python train.py --arch="unet" --norm="groupnorm" --residual_init="none" --optimizer="ademamix"
Rows from block 2 of a small image inpainting model, named by matrix and row number. Rows with one number belong to one channel. Each number is 128 + 24 x the weight over its row's rms, rounded and kept within 0 to 255. All counts start at 0. Numbers have three digits each.
After each channel's rows are labels from the 100 images, of 14976, where the channel reaches its highest value: "patch colour" is the nearest of a few named colours to the mean colour under the peak. Only what is clearly more common there than usual is listed. The data: photos of plants, animals and fungi (iNaturalist).
# convs0: first 3x3 conv (model.mid.0.convs.0.weight, 288x288x3x3, each kernel summed), inputs 0-143
# convs1: second 3x3 conv (model.mid.0.convs.1.weight, 288x288x3x3, transposed, each kernel summed), outputs 0-143

convs0.165:135143139180124167125174139134115144172138140108174130122127122118134121169116140045135155172161130157121133161115118191142126157153132140124127130158160146144108144163141059119136142149137126112153107136124127135127160153137116118143152127109125149150175168136125152143122128128088132193128115155138120145148178160109118132132134169160048155131171122125192091114109119105131117124213100130121126136128136154138132143140127146141100
convs1.165:120110137113090156141142086128123142095000152099141146123136138148128161116101108135134115128106115056140130104133137077141136114154145117136133123110056116120157119111112138126122105132127139135116150118131098108129102016129131077118099129151128148076113099131132136111142131129147141096160151126130135129141111139109144119127136131113112117128085145135107124150118151130123131129179151122135129124140128092150129117128123127135114
patch colour: black

convs0.58:135167106130187116131079165149125149140222118126122129126140153150129147167185149168125124145182145122136125102090123137146125170107166128117115125116105169102129141094104046149140144089140109120164152127135140167132109126120123096132139123122139136050123107127138127120115131126092125123148126092115114127068132139134138125155088132128117143129131145127086110115122138134114135128165129123111127127157088098082139111124122137116131
convs1.58:129120120122145109105073122135144119118149094114123112118133105122118089077070127136106123120121121170104116122127144142108125104075106137134150121117108125116112108111122138117120135152112132135111136124119098123138117158139149135152072149154146130100107163112138122086129128138133113134119131111131164128160133118145131147084120101147205107136103120124099133143098126159142127127046155140147135130083087135148127165116142111136131
patch colour: brown

convs0.49:120097130139049141112150112110121100117126119094114110096115106115107128121102093138130110118075111122124111128161129123165124153093138121133118123154130125120136128143138135109162131128128118109126153129128090144130155111131124132129068121122123094141120124123117127174131127118123119111142133055127120137187077138164124133165114157122197140133154136124136205123123133128143125132138134138138133140137177098046123148132139138146142
convs1.49:133145122129151119125155093160113123131107155132148146118137140140149156182136152136121146116100167086149159133071135085082146086119116138118096137161112123084127145146159129170137124145117098131134124150150133140108127115135132119122175136123144088111107136063146106063127147142137127116101122159133152111088126117063126136092153094136112144127123137134111137122106144114153152136099115114117125123093086151123119088134117127092132
patch colour: brown; black

convs0.12:125125101146113142127062157125136127108128131101123129120127140136137148117130120198160111141179117110125135103103121124184130139146166133138146138111108138088155153113121121145133142099138112139128154136142133186132133097124120119109064120121137101102134109146121134118140137123135139069106136062131121138135142141127134127208134169121137171144156177151119144149171164155141128153122146147149147145145187083093160133146146168114157
convs1.12:134123117099139102115069123130158118124176085123133121123127111115115096122071146149101141110086137150117130124112125163093129070111086137126134138135136128118125115132156134133128150171123121144123112133127168139149142163135149121154149141135129073103125153071136105082116129140138119138100119129132146112125064100165130137038126086149166104133125098128082096119116122131123140122075135138136135122091106175124122127124134129138151
patch colour: brown

convs0.113:137130119097170114144102121131142155121104119069101134135125143141121129110185136175123116118071136137142162139077119111096120104092096118126148132133129131093151109112132166136143133146115170159126126129136097110134135127134159138138085140156137085089136137067133097133133150145135148122148128131133144118162110100095142157079122087156090140124149104130107116149158116119139134137140118146121130124063175073140127122129135121147111
convs1.113:101135145132143116115132124121117125149147146129114128107126112126112141151163106139114107119114126104133117124122116110129143139181174164140176133117180143157142149145105090142124136112156133137073146126135141114143112164131104147116107117112138151156158116131136134107148128127144119130138129096114132141094126138104135112170140157138134133160119168144094070162160172147111116148076136143147151164150132096110153122146139144129119
patch colour: pink

convs0.6:124135110174079149122099153154128132132129159105126131020137133142126149074094106083157116136165113133135150146135139120158133122136144142131148129130126133118154133144118069143136134111139149164136158132139125132137063130117117129116105116124136170149106142140124137180129128117151121098115123127112124137210054148118126132160123165164118149142133145122147078140174135131130119133132145140143135148125100087150134144123131130156177
convs1.6:149090137072133128142113072127150118108115118125120137154109157130140123148079136116133102088134120114106114138104105104096124078120108102115096150139081145109162142144135146157134125180099127145169073148141126091137134070107150092150167123162132105104138118047138079064134134143131132137115132164126114070144103071116136147083160110096094131101132085132123120118116121116129149116107115123123118108087117163060133101123133136145140
patch colour: black

convs0.13:110112147146078142133169164117120102125144125118129117037134114128126125131141102162131128165119089142145119125141139139135122167090134137144153122168140150111114131134144163127130136106137121125114167128122092136132116147151116110113090128114130100133138137168114150149125129115117126125149129088118129148148119151171125132139117161115104131130136142119078153099138110125127104127138118131111126134113161055051123141123132130107118
convs1.13:129121155127159122113167123151159153110035117131152115150130134128134130172149147118104131111119163084139140163126138114128149099121113131125104140165133132074140129133164152166122128161111121145113140149144147143132131083141160168137148143156143045089110137063143122125127155152174128111109124146145160112080111136124139144115154098145132131129136132128144164149101145132154160131109137126133135130091079169146111086128133134130103
patch colour: brown

convs0.134:120131141164088140113220150135134128143170144103132122101130110128110138123125122087133144159124118145139140147111126153119121120147109123129142114175146141121127116149134111124132128126126166138179152125116135134119109164153122106119113120113126106176132167114125135164119132117112113128150121159122134141188115158134125130151102117133074117127142134106134132153134107103122109114126114124115121130110104073094112179121119122131143
convs1.134:146092111172135158136136085137156131083000118122150132164127153132139160150119126112139105116171124110124112161138109100140126067097129098129099146102071132124159148107109146156112107143100107164122143133135139098126106088112138091132108102142124085074117095105124129123114121120150120135097137126107120095146129178115132119128132115085128108100086104135177145174129142121115146107182133105126116096104151107095118094110114132119086
patch colour: black

convs0.183:145126155115138123142131132131174092079106126140141139157141134134134111111194134081129145145067134115157134116109126120106119106077104124125168127098122115143121121105106157131106122126116090133134124117120085137115119126144120183123077125120123056192138135108129125107122119125125132100116130142117129124060120099100128122054093126122054107126115115130100112070129122112113127123143116125118124122116146108088117132118114130097038
convs1.183:119140106102117143122175117128128157162137146125139123155134125135120130111140123168122114150164137121133140083162130140161131240190171136135132123123159141118114117120116110121121124062135137109110161127131070147144123148136135123125132141145149133000136121123138130151147140137144128106169141120142144146118133109136140136165136147133132124137129155132088153172151149147136112132102150139139141145173127108157139131129136130142179
patch colour: pink

convs0.10:126124143111091108144161087131135065076046152103144131145140126125134132148236131072139118113182115107179136157099133113099128120121090127145173134131119117173116109143126107105136132121130121134177105122138092171131141103152128139142139151134131144236124098127132131130137130133103142121134141106130146138139111128117135134108144135151091145144138135141167107110092135138140116144126149148153142146123067141109145131136151140137092
convs1.10:125120152104142123133107089155101158154132189119120151135141146152155162132196129137129120110062162106150141114119138104120150110155134154118133135090101146115142143108121115146109106139141118161101149129150110111137114152121112088119115142141160136049113099106140129162146123128133140087144141197142151127087092115088139139080152114131103139146118162134087145147132163137148116133111142123139127152100088080162122112140126130132113
patch colour: grey

convs0.1:119128143107078100138158059135123075098049147094147128165140119125134131161221140081122121115189116110179139143107140122097132128111104132142181137142121119174112110141130119103127133127135118124175097124133092178137122099143128137141144153130132134243115099116134131147135129133093134122141137114133142138121117116088132134114148139152127144145130139135147138110095134148146111143124151145152142146122072142143146134134151132137109
convs1.1:141110143116132139140106118162132167140102162165134157141141162155167158155200129124136121117066154096148138122121139103149144065133152141126138151091095162104168162100118112171117122139128114168108176138149144109141113120110122097117109125136157139101108103117139133142134132130137141102118140234134131119131116133112143138098137129117098144137127149133111153142145157136142134128127132121134126138081084089138129106134125139127127
patch colour: grey

convs0.54:120127160120105099125151146123138138190105155092119132101117123118126128156104127050136136117126136141146139099115130145117126130153121149120157120156147158175116128161142083124128150132138135128138118135123134142135125148115115124125177111118132153139151158143129119147126128127097115181092122158135114116122143126087117155090141126163062147132172124111116077118091124121130087122147116135124123138120120113090118169130125134153075
convs1.54:122100099146081162142158107117147133072065128113150135148120145126148134135147121136137111119116121045131127096125137050156134109173141113151123144122049128136151131139130143133141133105118131121104152131138106112121132010122148125107168125158125129113156104116127123116135148155155154087139149135133122120131110152091149132164149143097110131131103128162116128108118153142119150152161141135134147113116151131140143114144137151098133
patch colour: black

convs0.215:126089170145101162113186153121106119127141141082125118135121121121121121098128092126102124145109105119122113119150138125165125149121150136129125103145131128126125130119134075115139131123133096136133143125128133187119143145112113111136071131121134136141131142144127144212119130119094128147152131082138121135186112131155126143150097149111141134129143136102121156102129117110126106113139109125107116136107110081060112160122116127143146
convs1.215:126153103136140135120132120138122102081102131116165128117136141140138138142078151126133145135127136126133123123085121111100140070087104114128093122168144110065129129152163139149151124156108117104170115139135111155099133163157152126119107142135139082054131159068143114039142166163133141112108141098139161116120173096079141142120155101119158148137127136154091148112118154132160172162116126139132146125103120146126128109142137143068113
patch colour: black

convs0.164:128136159119213126134124138137165108138107134102139131149132131123143132106140144111123127115046135118127149080163127085093119119115058130123155113111110132106111110119115106117105122129108127121082095122112150103113124127111124149136177138133129109138134132104134101135133141136144120133071118149132129099129141094121111146044131091174095119124154135116107159110157126118138123129163108144123120145079107193174101149122137122136096
convs1.164:121132107137090126111090122130124142133140134138102131147122136130112140113117120110123117117126139056110109086130125097128141138180178144137159143105108150136150144131125073151131143107158109142103149135151125111144109099134134145131151124144152152145133091138150141123135136138163136127142143133128131143095125147110150123187151163122164144153109143155100095136129166156126137135043155132139151130196092084091176126150134144141134
patch colour: pink

convs0.35:134137148121160082137129105142128070109112157125135128151143136130137119150251144060132130105190128108161135149111122150109135141131095134135157127121123127173106119135142091112137128119134099146147102122143138151127156102152122135159182158131135162240121104137135139137130125131090134158123136124130154140120130131131133138066132135165076148144150131128156071108073135125135106139149138142149134149121089164101127123132143141141105
convs1.35:122111126088130128132096099129124152156182157117114142134124129129138135099158107151122117120082147087124128111121141117127138130167138141137140149084117153108140135125111114135116127120135127123087151138135101101146114135116138104114107129147145138057117112102135128150148135135150143078159141159146132137081074086112137135109165137130123136136109147155100142140101153159147130145028155129140144134126100048168157130154134130137114
patch colour: grey

convs0.59:128136116133156090118104092119112121167196132087113115062124130126125122131182136070115120101138132116101112130096121173138132128171130126133109114132140135119117130129139057118140124130133114142123094123137166113122144105132127090137183132131132204063135127131130115095131131132108121169105136148130134123100135139041133129018140133144069147141148148136117066110093149133130129141167143139147137142106068147113126114135141147138115
convs1.59:137108102121086166150089134120156158130106123108141139131125141122137129083140100178143136142122125098129126105169128116171121119159151117148124144092131128109133129129107111116133133088118126075094175130116080110125116127120152147112100110141120174076120127139119134209128139132160149100127137121136120146110118119109134134151141145104180130120109124151148131106117122149135135141076136126129136110130134043156157133141123125123097
patch colour: brown

convs0.117:125115169095137095119144124150122091113113117047117124189128114125134117130157138118109119112083123127135146112069135126087125118095079117116170116153104130157118109135129130122119125160132110118170082122124125150123107128131114220114105143119128105168139126127129117153119132129109121087127116128134126116118077096118121140117139124131116140135143147134134216134161127139142122134127141138132135136100075097168133155137144132126139
convs1.117:145125088194119137120149107125139135114140119178135131151134135143124141135103123074157110160146103158119113121143115113167116086088175097119107123114152127123176137122094137138135115127109125162169156120125157127132130138144133100145033122140130103091129121143132145058155126134112139168127144105122118127160181163125144122179106159100116120117108124132082135128099141109111160114116124113136122116166133127078121113117128140125060
patch colour: black

convs0.252:130127155151110111121162108135122124117083152157141124117127117125123113207165145038114136121199127130147121188194131148129146162132130128124148138160142116133129137139135139132129119150130130130120124132134135167139126120132127088153161134132128156255102126128136138149132120123106118174122121206127137135144133158164130124121143142142050123127126124115171100115130120129138121119176135122142124132151164152089119110122128113153126
convs1.252:111092183056098103134123142129115120135095144134113142158129126132136142111143116182127127130084138082159128099114149101094130115151130143135167135114075136115123120113133087117117129144139121130098140127133124130141139107122132156103147140125148126009110112110128140116137131132143143071165150178139147148141099101186140128085130116132127140149114151128089123141106131151136104136089141134126139133082061087175148142134122127125171
patch colour: black

convs0.274:125148149102208111122124130136147108104068106075140125205131113116133108128139156119116128119147135117136143131086133118075123121084079124127180127116111125150109109116133098119113132136121103104196096122123119149129103110135121217122095142119129073163142125108138122179124132135133126121103121152130129121106122092121120139160133132141139136140139135141198188119171128144149125135118126143139136137121082121206143161136146131125090
convs1.274:138144076173106151121104084137134141139154117178149134145149135159115157115096124079142112151159103155138140105143129156148114129105168107099123112128156118153167119104109114135124114113117131163172139110126130129144100135158131095142062135146162105103110140134155134088168130139111128166121148102117143133204161155133154139160110141113121121138101136114088131125142141123125146109080140121144119126137101122088120133103139123134085
patch colour: black