Weights of a small image inpainting model: widths [96, 192, 288].
Rows from block 2 of a small image inpainting model, named by matrix and row number. Rows with one number belong to one channel. Each number is 500 + 40 x the weight over its row's rms, rounded and kept within 0 to 999. All counts start at 0. Numbers have three digits each.
After each channel's rows are labels from the 100 images, of 14976, where the channel reaches its highest value: "top examples" is what is common among them. Only what is clearly more common there than usual is listed. The data: photos of plants, animals and fungi (iNaturalist). In brackets: how many of the 100.
# convs0: first 3x3 conv (model.mid.0.convs.0.weight, 288x288x3x3, each kernel summed), inputs 0-143
# convs1: second 3x3 conv (model.mid.0.convs.1.weight, 288x288x3x3, transposed, each kernel summed), outputs 0-143

convs0.91:504510539442520492511489396524510448466326515381555513604518475502515496539525524478461519496454514484537527464421504473448495469442446499498587507484487514541476474505483451481482497532492519480520464499487492693500494489507501513506529516500499488701488483496507479521501491499452485482480480493508516495438610445422483489450535544526483527515509519511479552489507503511526497512583498514525511521509341529558517488518530502519487
convs1.91:497517381569438517462523561500469593514574502527502511465516466510511529524438506471513493559546498426498485438514511531557482466427603508501525527503496516518535539500457487524513529458489453534594587503514456552521522522539486427507431530477550416418469504525531573496544510522446510485559536515501505564613515592509538509537454528499511504529516516516477449458500555495473553501386505509506519509510529467501516505509512560462530
top examples: order Lepidoptera (31)

convs0.169:493489455498425461509460423505503479497507480544485498483499499500495515430487464569535450475534473508542478438533509455521489541522562508529524534464482525476521517493429528524524507488501556522474514502509490497521457476497489350486484479491487396478504497509474486511528486504466490479476503429475476502520484539356499491559493553513587513503465533518409567508526519527476484519544508515512511499463528491615534530501506503505518
convs1.169:527477387541581501492416468507531481481565458523479486466485507497497435519470531476444531462500524440443478515622498495538509415454451476491424501517491477379506508470540501522505515465486510532557488524489562472497489483460511504517512503506503472530479529451521451520457527492509476493389473582506482476565461503549490544453523443520547482483553478495524514515506495518546510500415510520497510504382467558461491452497516494528489
top examples: class Aves (88); order Accipitriformes (28)

convs0.249:490483509468508422492458551465454450506700483431417462447490521490492462448589519411484484463443491477471429419505488587526533566446487514537457468523516481477447507477552494487548500490529465493530445485527477509485532495516503449537516525521512394555525497524506496500507521514477520538488543469507528510491413535519534510356499459472522507526517526526395448443510544524486483535543540523526528518429447446408500521509512531478509
convs1.249:529497459477605538513475479485569566490483499538510534539487489506468515529561458617512538535535526548497569516505465539512470486574527458480433528460573468431534496492501525510499513470461525485472570522492589484508490595494528548479459482490483530493433514430486483470503493499543518428474482528523483506433439407515487508428522513532526479453481466509437557544415470484506525481386486465472485442482500534569504484511476489523470
top examples: phylum Arthropoda (80); class Insecta (79); family: Nymphalidae (35)

convs0.0:471518447555428512473503497471484512544579509463491471446480492483479517529581513494518477487566475486452474504451478588530502562512477507522452490540535517483498507536509417490545538469527510515557453503519498427507507520515477342511494506486494506441551538498489502502489507497452483533496501480473481492574462612469506481524495522522426533530553530514512402465469510512497484521520513527506525533492390404405522537512525549517545
convs1.0:540442465454535561549479446530601506400323474465560544501516523511537515496488488603501509500552500518523529512494483503466482420449449460514473527479509489446513488482474524518482508525429514455476519517469445451494469443460542481477500473519481450439472503436489466514473509501535487419446486537492497455531435443558488522445506446466543446445447432497555532512480462512503506483527487478486478434399471497514491474475484457489540
top examples: order Lepidoptera (35)

convs0.62:470513507498432423494399406485505477553504528551464501432492480486485530487458509511516469449561507499509513491513492519507494516650571499499477509498514491492509485557478464485521502495496542530408535500504480425510491458516487397507607524500495549464509493498510488475507493504467501477508495465494495513585460514410500493549543530543561515511505496519424481519511515524494481516579542513511519504532499524585530479516512494512591
convs1.62:546456409527526569514384468528580494493435486456505519471482551491540486490496513502470493460437538431445497509564504477533509392466456496544484533481452537439547539497492519563525555506477495526538473556509506466503501421427539481502492475523511450529503491419521460622463566512555505503433503548507459450537406480521498554503521451479539500477511450524535515465523505527544507517434477507475513472390511500479540493529493494524502
top examples: class Aves (91); order Passeriformes (52)

convs0.44:489468537537514468491492468477520462488561464446500484472500487492494486528539530384475461482456463494499496489520512467500486533451516487479521498550499466492510460474495465481486471497497486554592460475497507552508495468554488467527426538509508361503508480467515488511522503514445503488447517510496511491482449529444524521424478443460378486505491505491483430458494487484484439497566502507518500510461436458438466491480519490465371
convs1.44:514509557419533545529579499511534572497350556525537591551522526547516570580542496582549538536537544467554576458506492429565499496635568508492518513486446502521496519516506457514512519492504504422499600514513444546506529569500480538460581486465494594477514487474493493454506495500510521403510494538520473521512522457467496496508492553509442501494541513480377510442476475450489491467537434474460470486508522538587495505517459513518542
top examples: order Lepidoptera (34)

convs0.286:511522477539438578511559477469502534467522552470556497407497497489514512483533500388521491508528489482496487536484496510506496498558456478510450508504514480426490498544475395480528492498490524492571461505505480515504538512514496381506514502502487482554533492464493504501512505507461513508528500481502493493509528566495500471538515511488387505506522509531587432467464526501512548515569506508512516506561434491363517497518519535487469
convs1.286:525504457479533547519488479532504560441310535480540523516514511530522567521562498602520531518624523459537544491555511432482503475478470488480465503455441480449489511425485504501468470485469482466546559493497498510498468513465485465485523506474517521387427440483506514522463485460511490438490491592517509500536482538545489510456511457513510489490472514476480561509461492494530490474626495468488469491470501523588463478491476495498503
top examples: order Lepidoptera (40)

convs0.19:493471442443387478525427578454434511400403460457471491439485520510486522491510456575544473514413473478499497478464486485496495502495538497522439516508467510442548526473541569519508503493503513523494556509531463584527534462522535467492416484531507515408481469562478519437525512508526543434520517464515514526451468516512526508565475506440457537505535533513480454442607525526513525526422511531514520500481635446322527435517526550488448
convs1.19:466571532539536466472568565515443493533591545396494466356502463488501499545550542558465557499491564504474506537446479520479552501553472556507465481536600492421465512531545489509506491515548505522486498507510511538464554575529472483504524551474508451497536503466511511461489517499522484477501485442538563524399439500474487490458529457576491512540552570495522467523572553502514489543445507528518520578433539481519463468527512522453517
top examples: order Passeriformes (50)

convs0.151:534513531471642461500400503527489475528626508477495496556512526511524461520714559438507524466552523454475510492424478482487508479465446498499467485460467503459464507483535585483524504489499455515589420501516531485486540429504501564542620542516520477581504467454521471490495505516463500524474517503516525500516553472502511548452458467521453517507531482487492489494477499485488480505478490512503497507463546526499479476501507518484494
convs1.151:486481470457476517477419448494519555545536497545494503554496490494477522452497468471461462494464507445478487458496506482515502476558546519501531514418495536499537506480449448530466499489513492511477569502502474461539451439497516463489416488521529507430491474490527517483541508515537501452539513516505495505408428487498522507508537524489474494515453521531401503501468546533516524495317526493521516506552403364493535485529513502534432
top examples: kingdom Plantae (38); phylum Tracheophyta (38); class Magnoliopsida (29)

convs0.82:485511549432473467531578451506476468510334518475492517533509499502507499479532477533500503521490494491590488408565504508491506579484528520523560493483529537533457506522487520477498509474526511432515518495482373528508490501477468438494491479478488516772520516589483527605493491478431501524526485450496476519513525448499482502566500584509597526497500501480513512466448474506511446494570472492489487507545601531474513509498487474520412
convs1.82:488531441574546506480449476506490496503492496526525507461500487508507526566415522493496509496395517418473520485464505516476498424516508489485437517541481493426551492516534474522503501522492488518529548502506553530501500525519516473499519520512512546370495532440515480459517510537476501485476509526508521484540478494486514513417530444521488502515482500532403516514435537511503557520470513525515526498440402581449501447511529527442529
top examples: order Accipitriformes (27)