Weights of a small image inpainting model.
Model: 6.49M parameters, norm groupnorm, widths [96, 192, 288].
Training: ademamix at rate 0.00185, 31200 steps.
Data: trained on photos of plants, animals and fungi (iNaturalist), 155796 training examples, 25.6 epochs.
Rows from block 3 of a small image inpainting model, named by matrix and row number. Rows with one number belong to one channel. Each number is 128 + 24 x the weight over its row's rms, rounded and kept within 0 to 255. All counts start at 0.
After each channel's rows are labels from the 100 images, of 14976, where the channel reaches its highest value: "top examples" is what is common among them. Only what is clearly more common there than usual is listed. The data: photos of plants, animals and fungi (iNaturalist). In brackets: how many of the 100, against the usual share in percent.
# convs0: first 3x3 conv (model.mid.1.convs.0.weight, 288x288x3x3, each kernel summed), inputs 58-115
# convs1: second 3x3 conv (model.mid.1.convs.1.weight, 288x288x3x3, transposed, each kernel summed), outputs 58-115

convs0.258 [113 126 133 106 122 118 118 139 112 126 127  94 141 130 140  52 132 127 171 136 125 132 126 136 124 127 144  92 149 130 130 145 127 128 132 114 124 163  84 124  97 135 135 135 115 181 107 112 124 132 139 132 150 140 114 136 144 149]
convs1.258 [158 120 115 130 112 114 142 106 169 131 143  78 130 123  98 160 136 141 125 102  94 138 149 154 118  60  99 143  99 146 115  91 156 146 153 141 141  81 134 153 128 133 159 108 103  85 141  76 141 142 116 157  93 112 134 134 139  90]
top examples: order Lepidoptera (35 vs 13.7)

convs0.222 [128 126 114 132 129 129 136 122 107 125 133 131 132 118 121 138 123 121 142 132  99 126 135 140 121  86 112 128 104 135 115 102 132 126 133 116 113 145  61 133 141 124 134 120  40 154  92  43 131 139  46 125 114 128  94 134 133 127]
convs1.222 [124 105 132 128 111 137 111  88 173 141 116 115 121 140 104 112 124 149 130 116  96 113 127 104 146  85 102 100 124 104 152 114 128 115 116 148 136  94 162 124 134 140 117 132 107  83  92 172 111 108 140 155 147 126 165 115 103 112]
top examples: phylum Tracheophyta (27 vs 7.3); kingdom Plantae (27 vs 7.3)

convs0.11 [120 127 114 110 115 127 135 113  80 122 131 140 110 123 119 133 123 119 120 118  98 123 125 134  70 120 116 124  93 123 103  50 127 130 124 111 112 100  82 129 115 119 132 104  75  94  77 112 125 144  41 123 124 131 121 128 128 146]
convs1.11 [134 129 143 134 101 143 131 110 168 142 121 128 111 150  84 143 133 162 123 125 104 113 146 112 154  87 110 130  95 126 120  76 149 133 139 158 131 117 149 129 132 129 120 120 149  90 128 148 128 121 147 155 141 127 180 104 105  94]
top examples: kingdom Plantae (29 vs 7.3); phylum Tracheophyta (29 vs 7.3); class Magnoliopsida (27 vs 5.6)

convs0.285 [108 127 132 114 131 117 117 128 107 123 122 112 133 128 142  53 127 118 176 131 135 127 111 127 133 138 157  94 148 125 125 159 114 124 123 126 121 168  80 117  83 136 125 137 104 191 101  95 117 127 147 135 154 139 111 142 144 166]
convs1.285 [153 128 119 133 110 117 133 114 169 133 140  79 131 120  99 155 140 148 122 103  84 136 152 144 120  58 102 147 107 143 114  89 158 148 158 137 143  95 137 156 119 132 155 109 111  85 140  88 141 139 109 154  97 111 154 132 136  94]
top examples: order Lepidoptera (39 vs 13.7)

convs0.73 [125 124 129 109 125 113 126  81  78 126 132 112 103 120 114 147 114 115 104 121  65 116 118 122 146 204 131 148 126 120 117  87 123 124 127 111 131 130  85 123 131 121 106 113  61 117 112  16 126 120  74 121 159 126 100 143 124 131]
convs1.73 [121 103 127 127 116 147 118 107 187 127 106 123  88 138  98  85 111 134 127 118  84  94 123 103 169 118  87  82 145 107 138 116 115 108 101 147 128 109 151 120 163 118 103 134 142 114 126 194 107 110 149 128 156 124 172 115 106 116]
top examples: phylum Chordata (94 vs 60.8); order Anseriformes (30 vs 5.5); family: Anatidae (30 vs 5.5)

convs0.98 [149 135 126  98 124 111 161 171 142 129 133 158 174 118 120 111 143 124  69 131  70 114 113 115 118 170 132 131 163 114 162 158 129 116 114 126 109 151  92 112  87 106 122 130 137 153 157 118 120 106 144 110 120 119 145 126 120 128]
convs1.98 [115 109  96 126 135 139 145 129  96 109 132  92 117 114 133 119 122  89 119 122 135 145 126 156 114 124 109 137 141 141 103 173 139 119 125  86 116 118  87 132 125 118 150 113 139 120 121  89 124 156  86 111  73 126 105 126 140 137]
top examples: class Aves (85 vs 55)

convs0.175 [129 124 125  99 129 143 121 192 127 128 132  52  87 132 114 120 126 119  83 116  83 127 131 130 122  81 101 120 108 127 116  55 135 129 130 114 118 103 141 141 155 119 133 115 171  48 139 126 133 134  99 134 116 125  97 133 137 120]
convs1.175 [118 113 140 157 100 138 128 111 134 138 117 170 130 154 132 125 110 141 128 139 166 115 122 108 145 119 106 113  75 114 116 128 119 103 119 122 123 102  96 106 181 132 105 118 144 116  72 181 110 124  86 148 113 155 151  97  99 131]
top examples: phylum Arthropoda (63 vs 30.9); class Insecta (61 vs 29.2); order Lepidoptera (39 vs 13.7)

convs0.221 [120 129 125 118 130 115 103 131 120 129 129 121 153 137 149  54 124 124 168 137 118 126 128 129 144  69 127  83 121 130 134 171 122 121 126 122 130 156  92 121 111 134 124 134  98 235  81 123 122 129 129 130 111 127  99 128 130 144]
convs1.221 [148 125 115 119 117 115 140 115 154 123 139  63 139 115  97 167 142 133 141  97  87 139 148 157 109  56 105 154 111 147 115  99 159 151 156 139 132  84 138 159 111 124 167 111 106  90 154  73 143 148 123 141  88 108 151 133 149  90]
top examples: order Lepidoptera (34 vs 13.7)

convs0.245 [132 135 121 105 109 100 129  86 138 125 131 160 104 120 123  68 138 154  64 140 171 137 135 139 172 154 156 138 122 146 128 100 139 144 138 154 137 139 161 126 124 141 147 130 129 131 193  78 138 116 137 160 133 120 166 123 138 105]
convs1.245 [115 118 143 139 112 144 112 133 115 130 106  84 139 112 130 140  92 127 184 107 106 122 132 121  84 113 120 141 124 130  96 187 104 148 126 133 125  93 110 133 136 129 112 110 158 109  90 149 112 161 101 111  90 119 169 113 120 152]
top examples: class Aves (90 vs 55)

convs0.195 [132 141 125  77 119 127 113 140 119 129 132 128 129 124 145  96 132 111 126 120 134 123 115 141 109 117 121 108 133 125 119  73 124 128 115 113 107 115  99 122  91 123 136 131 146  97 109 143 127 144  98 130 140 117  63 143 135 162]
convs1.195 [136 116 122 159  98 139 134 115 146 137 121 115 121 130  91 149 137 167 157 117 120 132 166 123 114  58 116 144  68 133  95  97 147 143 156 165 138 104 129 139 128 139 146  92 110  73  93 136 129 143  97 174  85 122 168 109 116 104]
top examples: kingdom Plantae (31 vs 7.3); phylum Tracheophyta (31 vs 7.3); class Magnoliopsida (29 vs 5.6)

convs0.275 [111 125 133 108 126 116 112 133 109 125 126  94 145 133 134  31 135 127 149 139 130 133 122 133 125 156 139  83 158 130 136 168 123 123 129 116 121 168  83 123  77 135 137 139 110 178 104 128 122 128 141 133 151 145 118 134 145 150]
convs1.275 [151 122 107 118 115 116 138 107 165 123 140  62 130 113  96 166 135 133 130  93  88 137 148 155 119  62 102 149 110 142 114  97 159 146 151 133 140  82 136 156 122 129 162 110 110  97 142  65 140 142 119 149  96 104 136 142 140  91]
top examples: order Lepidoptera (36 vs 13.7)

convs0.284 [121 129 120 105 117 117 136 121 103 116 130 151 151 126 119 151 128 115 140 112 104 124 114 138  54 183 127 134 107 123 115  83 127 131 123 117 113  98  72 133 144 119 134 115  87 123 108  91 135 135  47 124 143 112 122 142 137 150]
convs1.284 [143 125 137 138  91 151 135 118 163 149 121 130  97 147  82 129 120 162 113 125 123 111 147 117 154  89  92 125  84 129 106  75 141 136 137 155 129 118 131 120 143 128 118 111 149  89 118 154 123 129 134 162 128 131 173 109  97 100]
top examples: kingdom Plantae (29 vs 7.3); phylum Tracheophyta (29 vs 7.3)

convs0.237 [118 142 128 123 138 119 103 122 111 129 130 114 159 130 163  75 125 108 174 133  92 125 113 130 117 105 148 104 130 130 135 169 118 125 124 113 128 146  79 118  99 133 125 139  76 232  87 101 120 135 123 125 133 135  84 140 135 169]
convs1.237 [148 125 120 129 105 129 132 118 155 131 133  73 122 124  91 130 144 155 124 110  98 139 157 143 114  45 100 134  97 145 109  75 156 154 157 145 138  98 146 152 117 130 160 112 118  77 125 106 142 137 116 157 100 119 166 128 137  96]
top examples: order Lepidoptera (32 vs 13.7)

convs0.171 [134 149 127 133 129 126 134 122 122 121 130 190 129 124 140 131 123 125 126 121  95 126 124 131 106  68 134 155 110 126  86  72 117 140 132 134 125 105 103 124  98 124 128 117 119  89 107 129 129 140 107 121  87 112 126 129 136 146]
convs1.171 [132 126 135 149  92 154 124 116 150 148 119 124 108 149  90 152 136 176 128 126 109 113 158 103 140  83 107 135  84 123 107  88 151 134 141 168 137 116 143 126 123 140 126 109 130  81 101 162 124 123 122 168 124 121 175 106  92  95]
top examples: phylum Arthropoda (63 vs 30.9); class Insecta (62 vs 29.2)

convs0.281 [126 124 130 107 120 110 113 145 109 129 133  62 138 134 131 124 136 136 186 142 170 141 134 143 116 110 134 114 111 137 126  98 134 131 138 122 131 149 107 129 151 139 141 132 124 135 107 143 131 135  99 141 144 134  82 136 138 138]
convs1.281 [140 116 117 119 111 143 136 108 178 125 127  54 108 129  86 137 122 131 110  95  77 121 141 144 137  55  86 124 117 134 122 123 155 138 135 127 134  77 134 144 123 125 147 120 129  91 115 109 129 138 126 141 110 121 161 126 128  91]
top examples: order Lepidoptera (31 vs 13.7)

convs0.223 [117 118 118 150 118 124 112  97  78 113 117 150 115 120 137 151 121 120 150 135 115 119 119 130 157 155 138 143 103 126 112 129 120 130 130 120 127 151  86 108 121 116 126 117  79 124 108 106 127 131  41  94 128 143 119 125 114 118]
convs1.223 [135 113 138 126 100 129 137 111 170 135 117 127 113 156  75 134 124 154 106 127  97 112 142 125 168  96 100 114 112 132 129  68 150 119 135 146 114 128 148 133 141 117 125 120 159 108 142 156 130 120 153 143 139 121 187  93 111  86]
top examples: phylum Tracheophyta (28 vs 7.3); kingdom Plantae (28 vs 7.3)

convs0.239 [119 127 126 121 131 121 111 151 137 128 131  96 152 137 134  50 127 127 190 130 112 130 137 131 110  72 114  73 125 135 121 165 130 122 130 122 124 127  92 131 100 132 134 130 105 199  85 112 126 134 117 133  99 122 128 116 138 126]
convs1.239 [149 139 121 102 113 120 150 124 142 125 145  59 135 122  99 186 137 128 133  95 102 130 144 154 120  70 120 165 110 138 117  84 167 153 154 123 137  85 135 155 110 113 150 109 145 100 166  62 147 143 138 134 111  99 133 143 141  94]
top examples: order Lepidoptera (32 vs 13.7)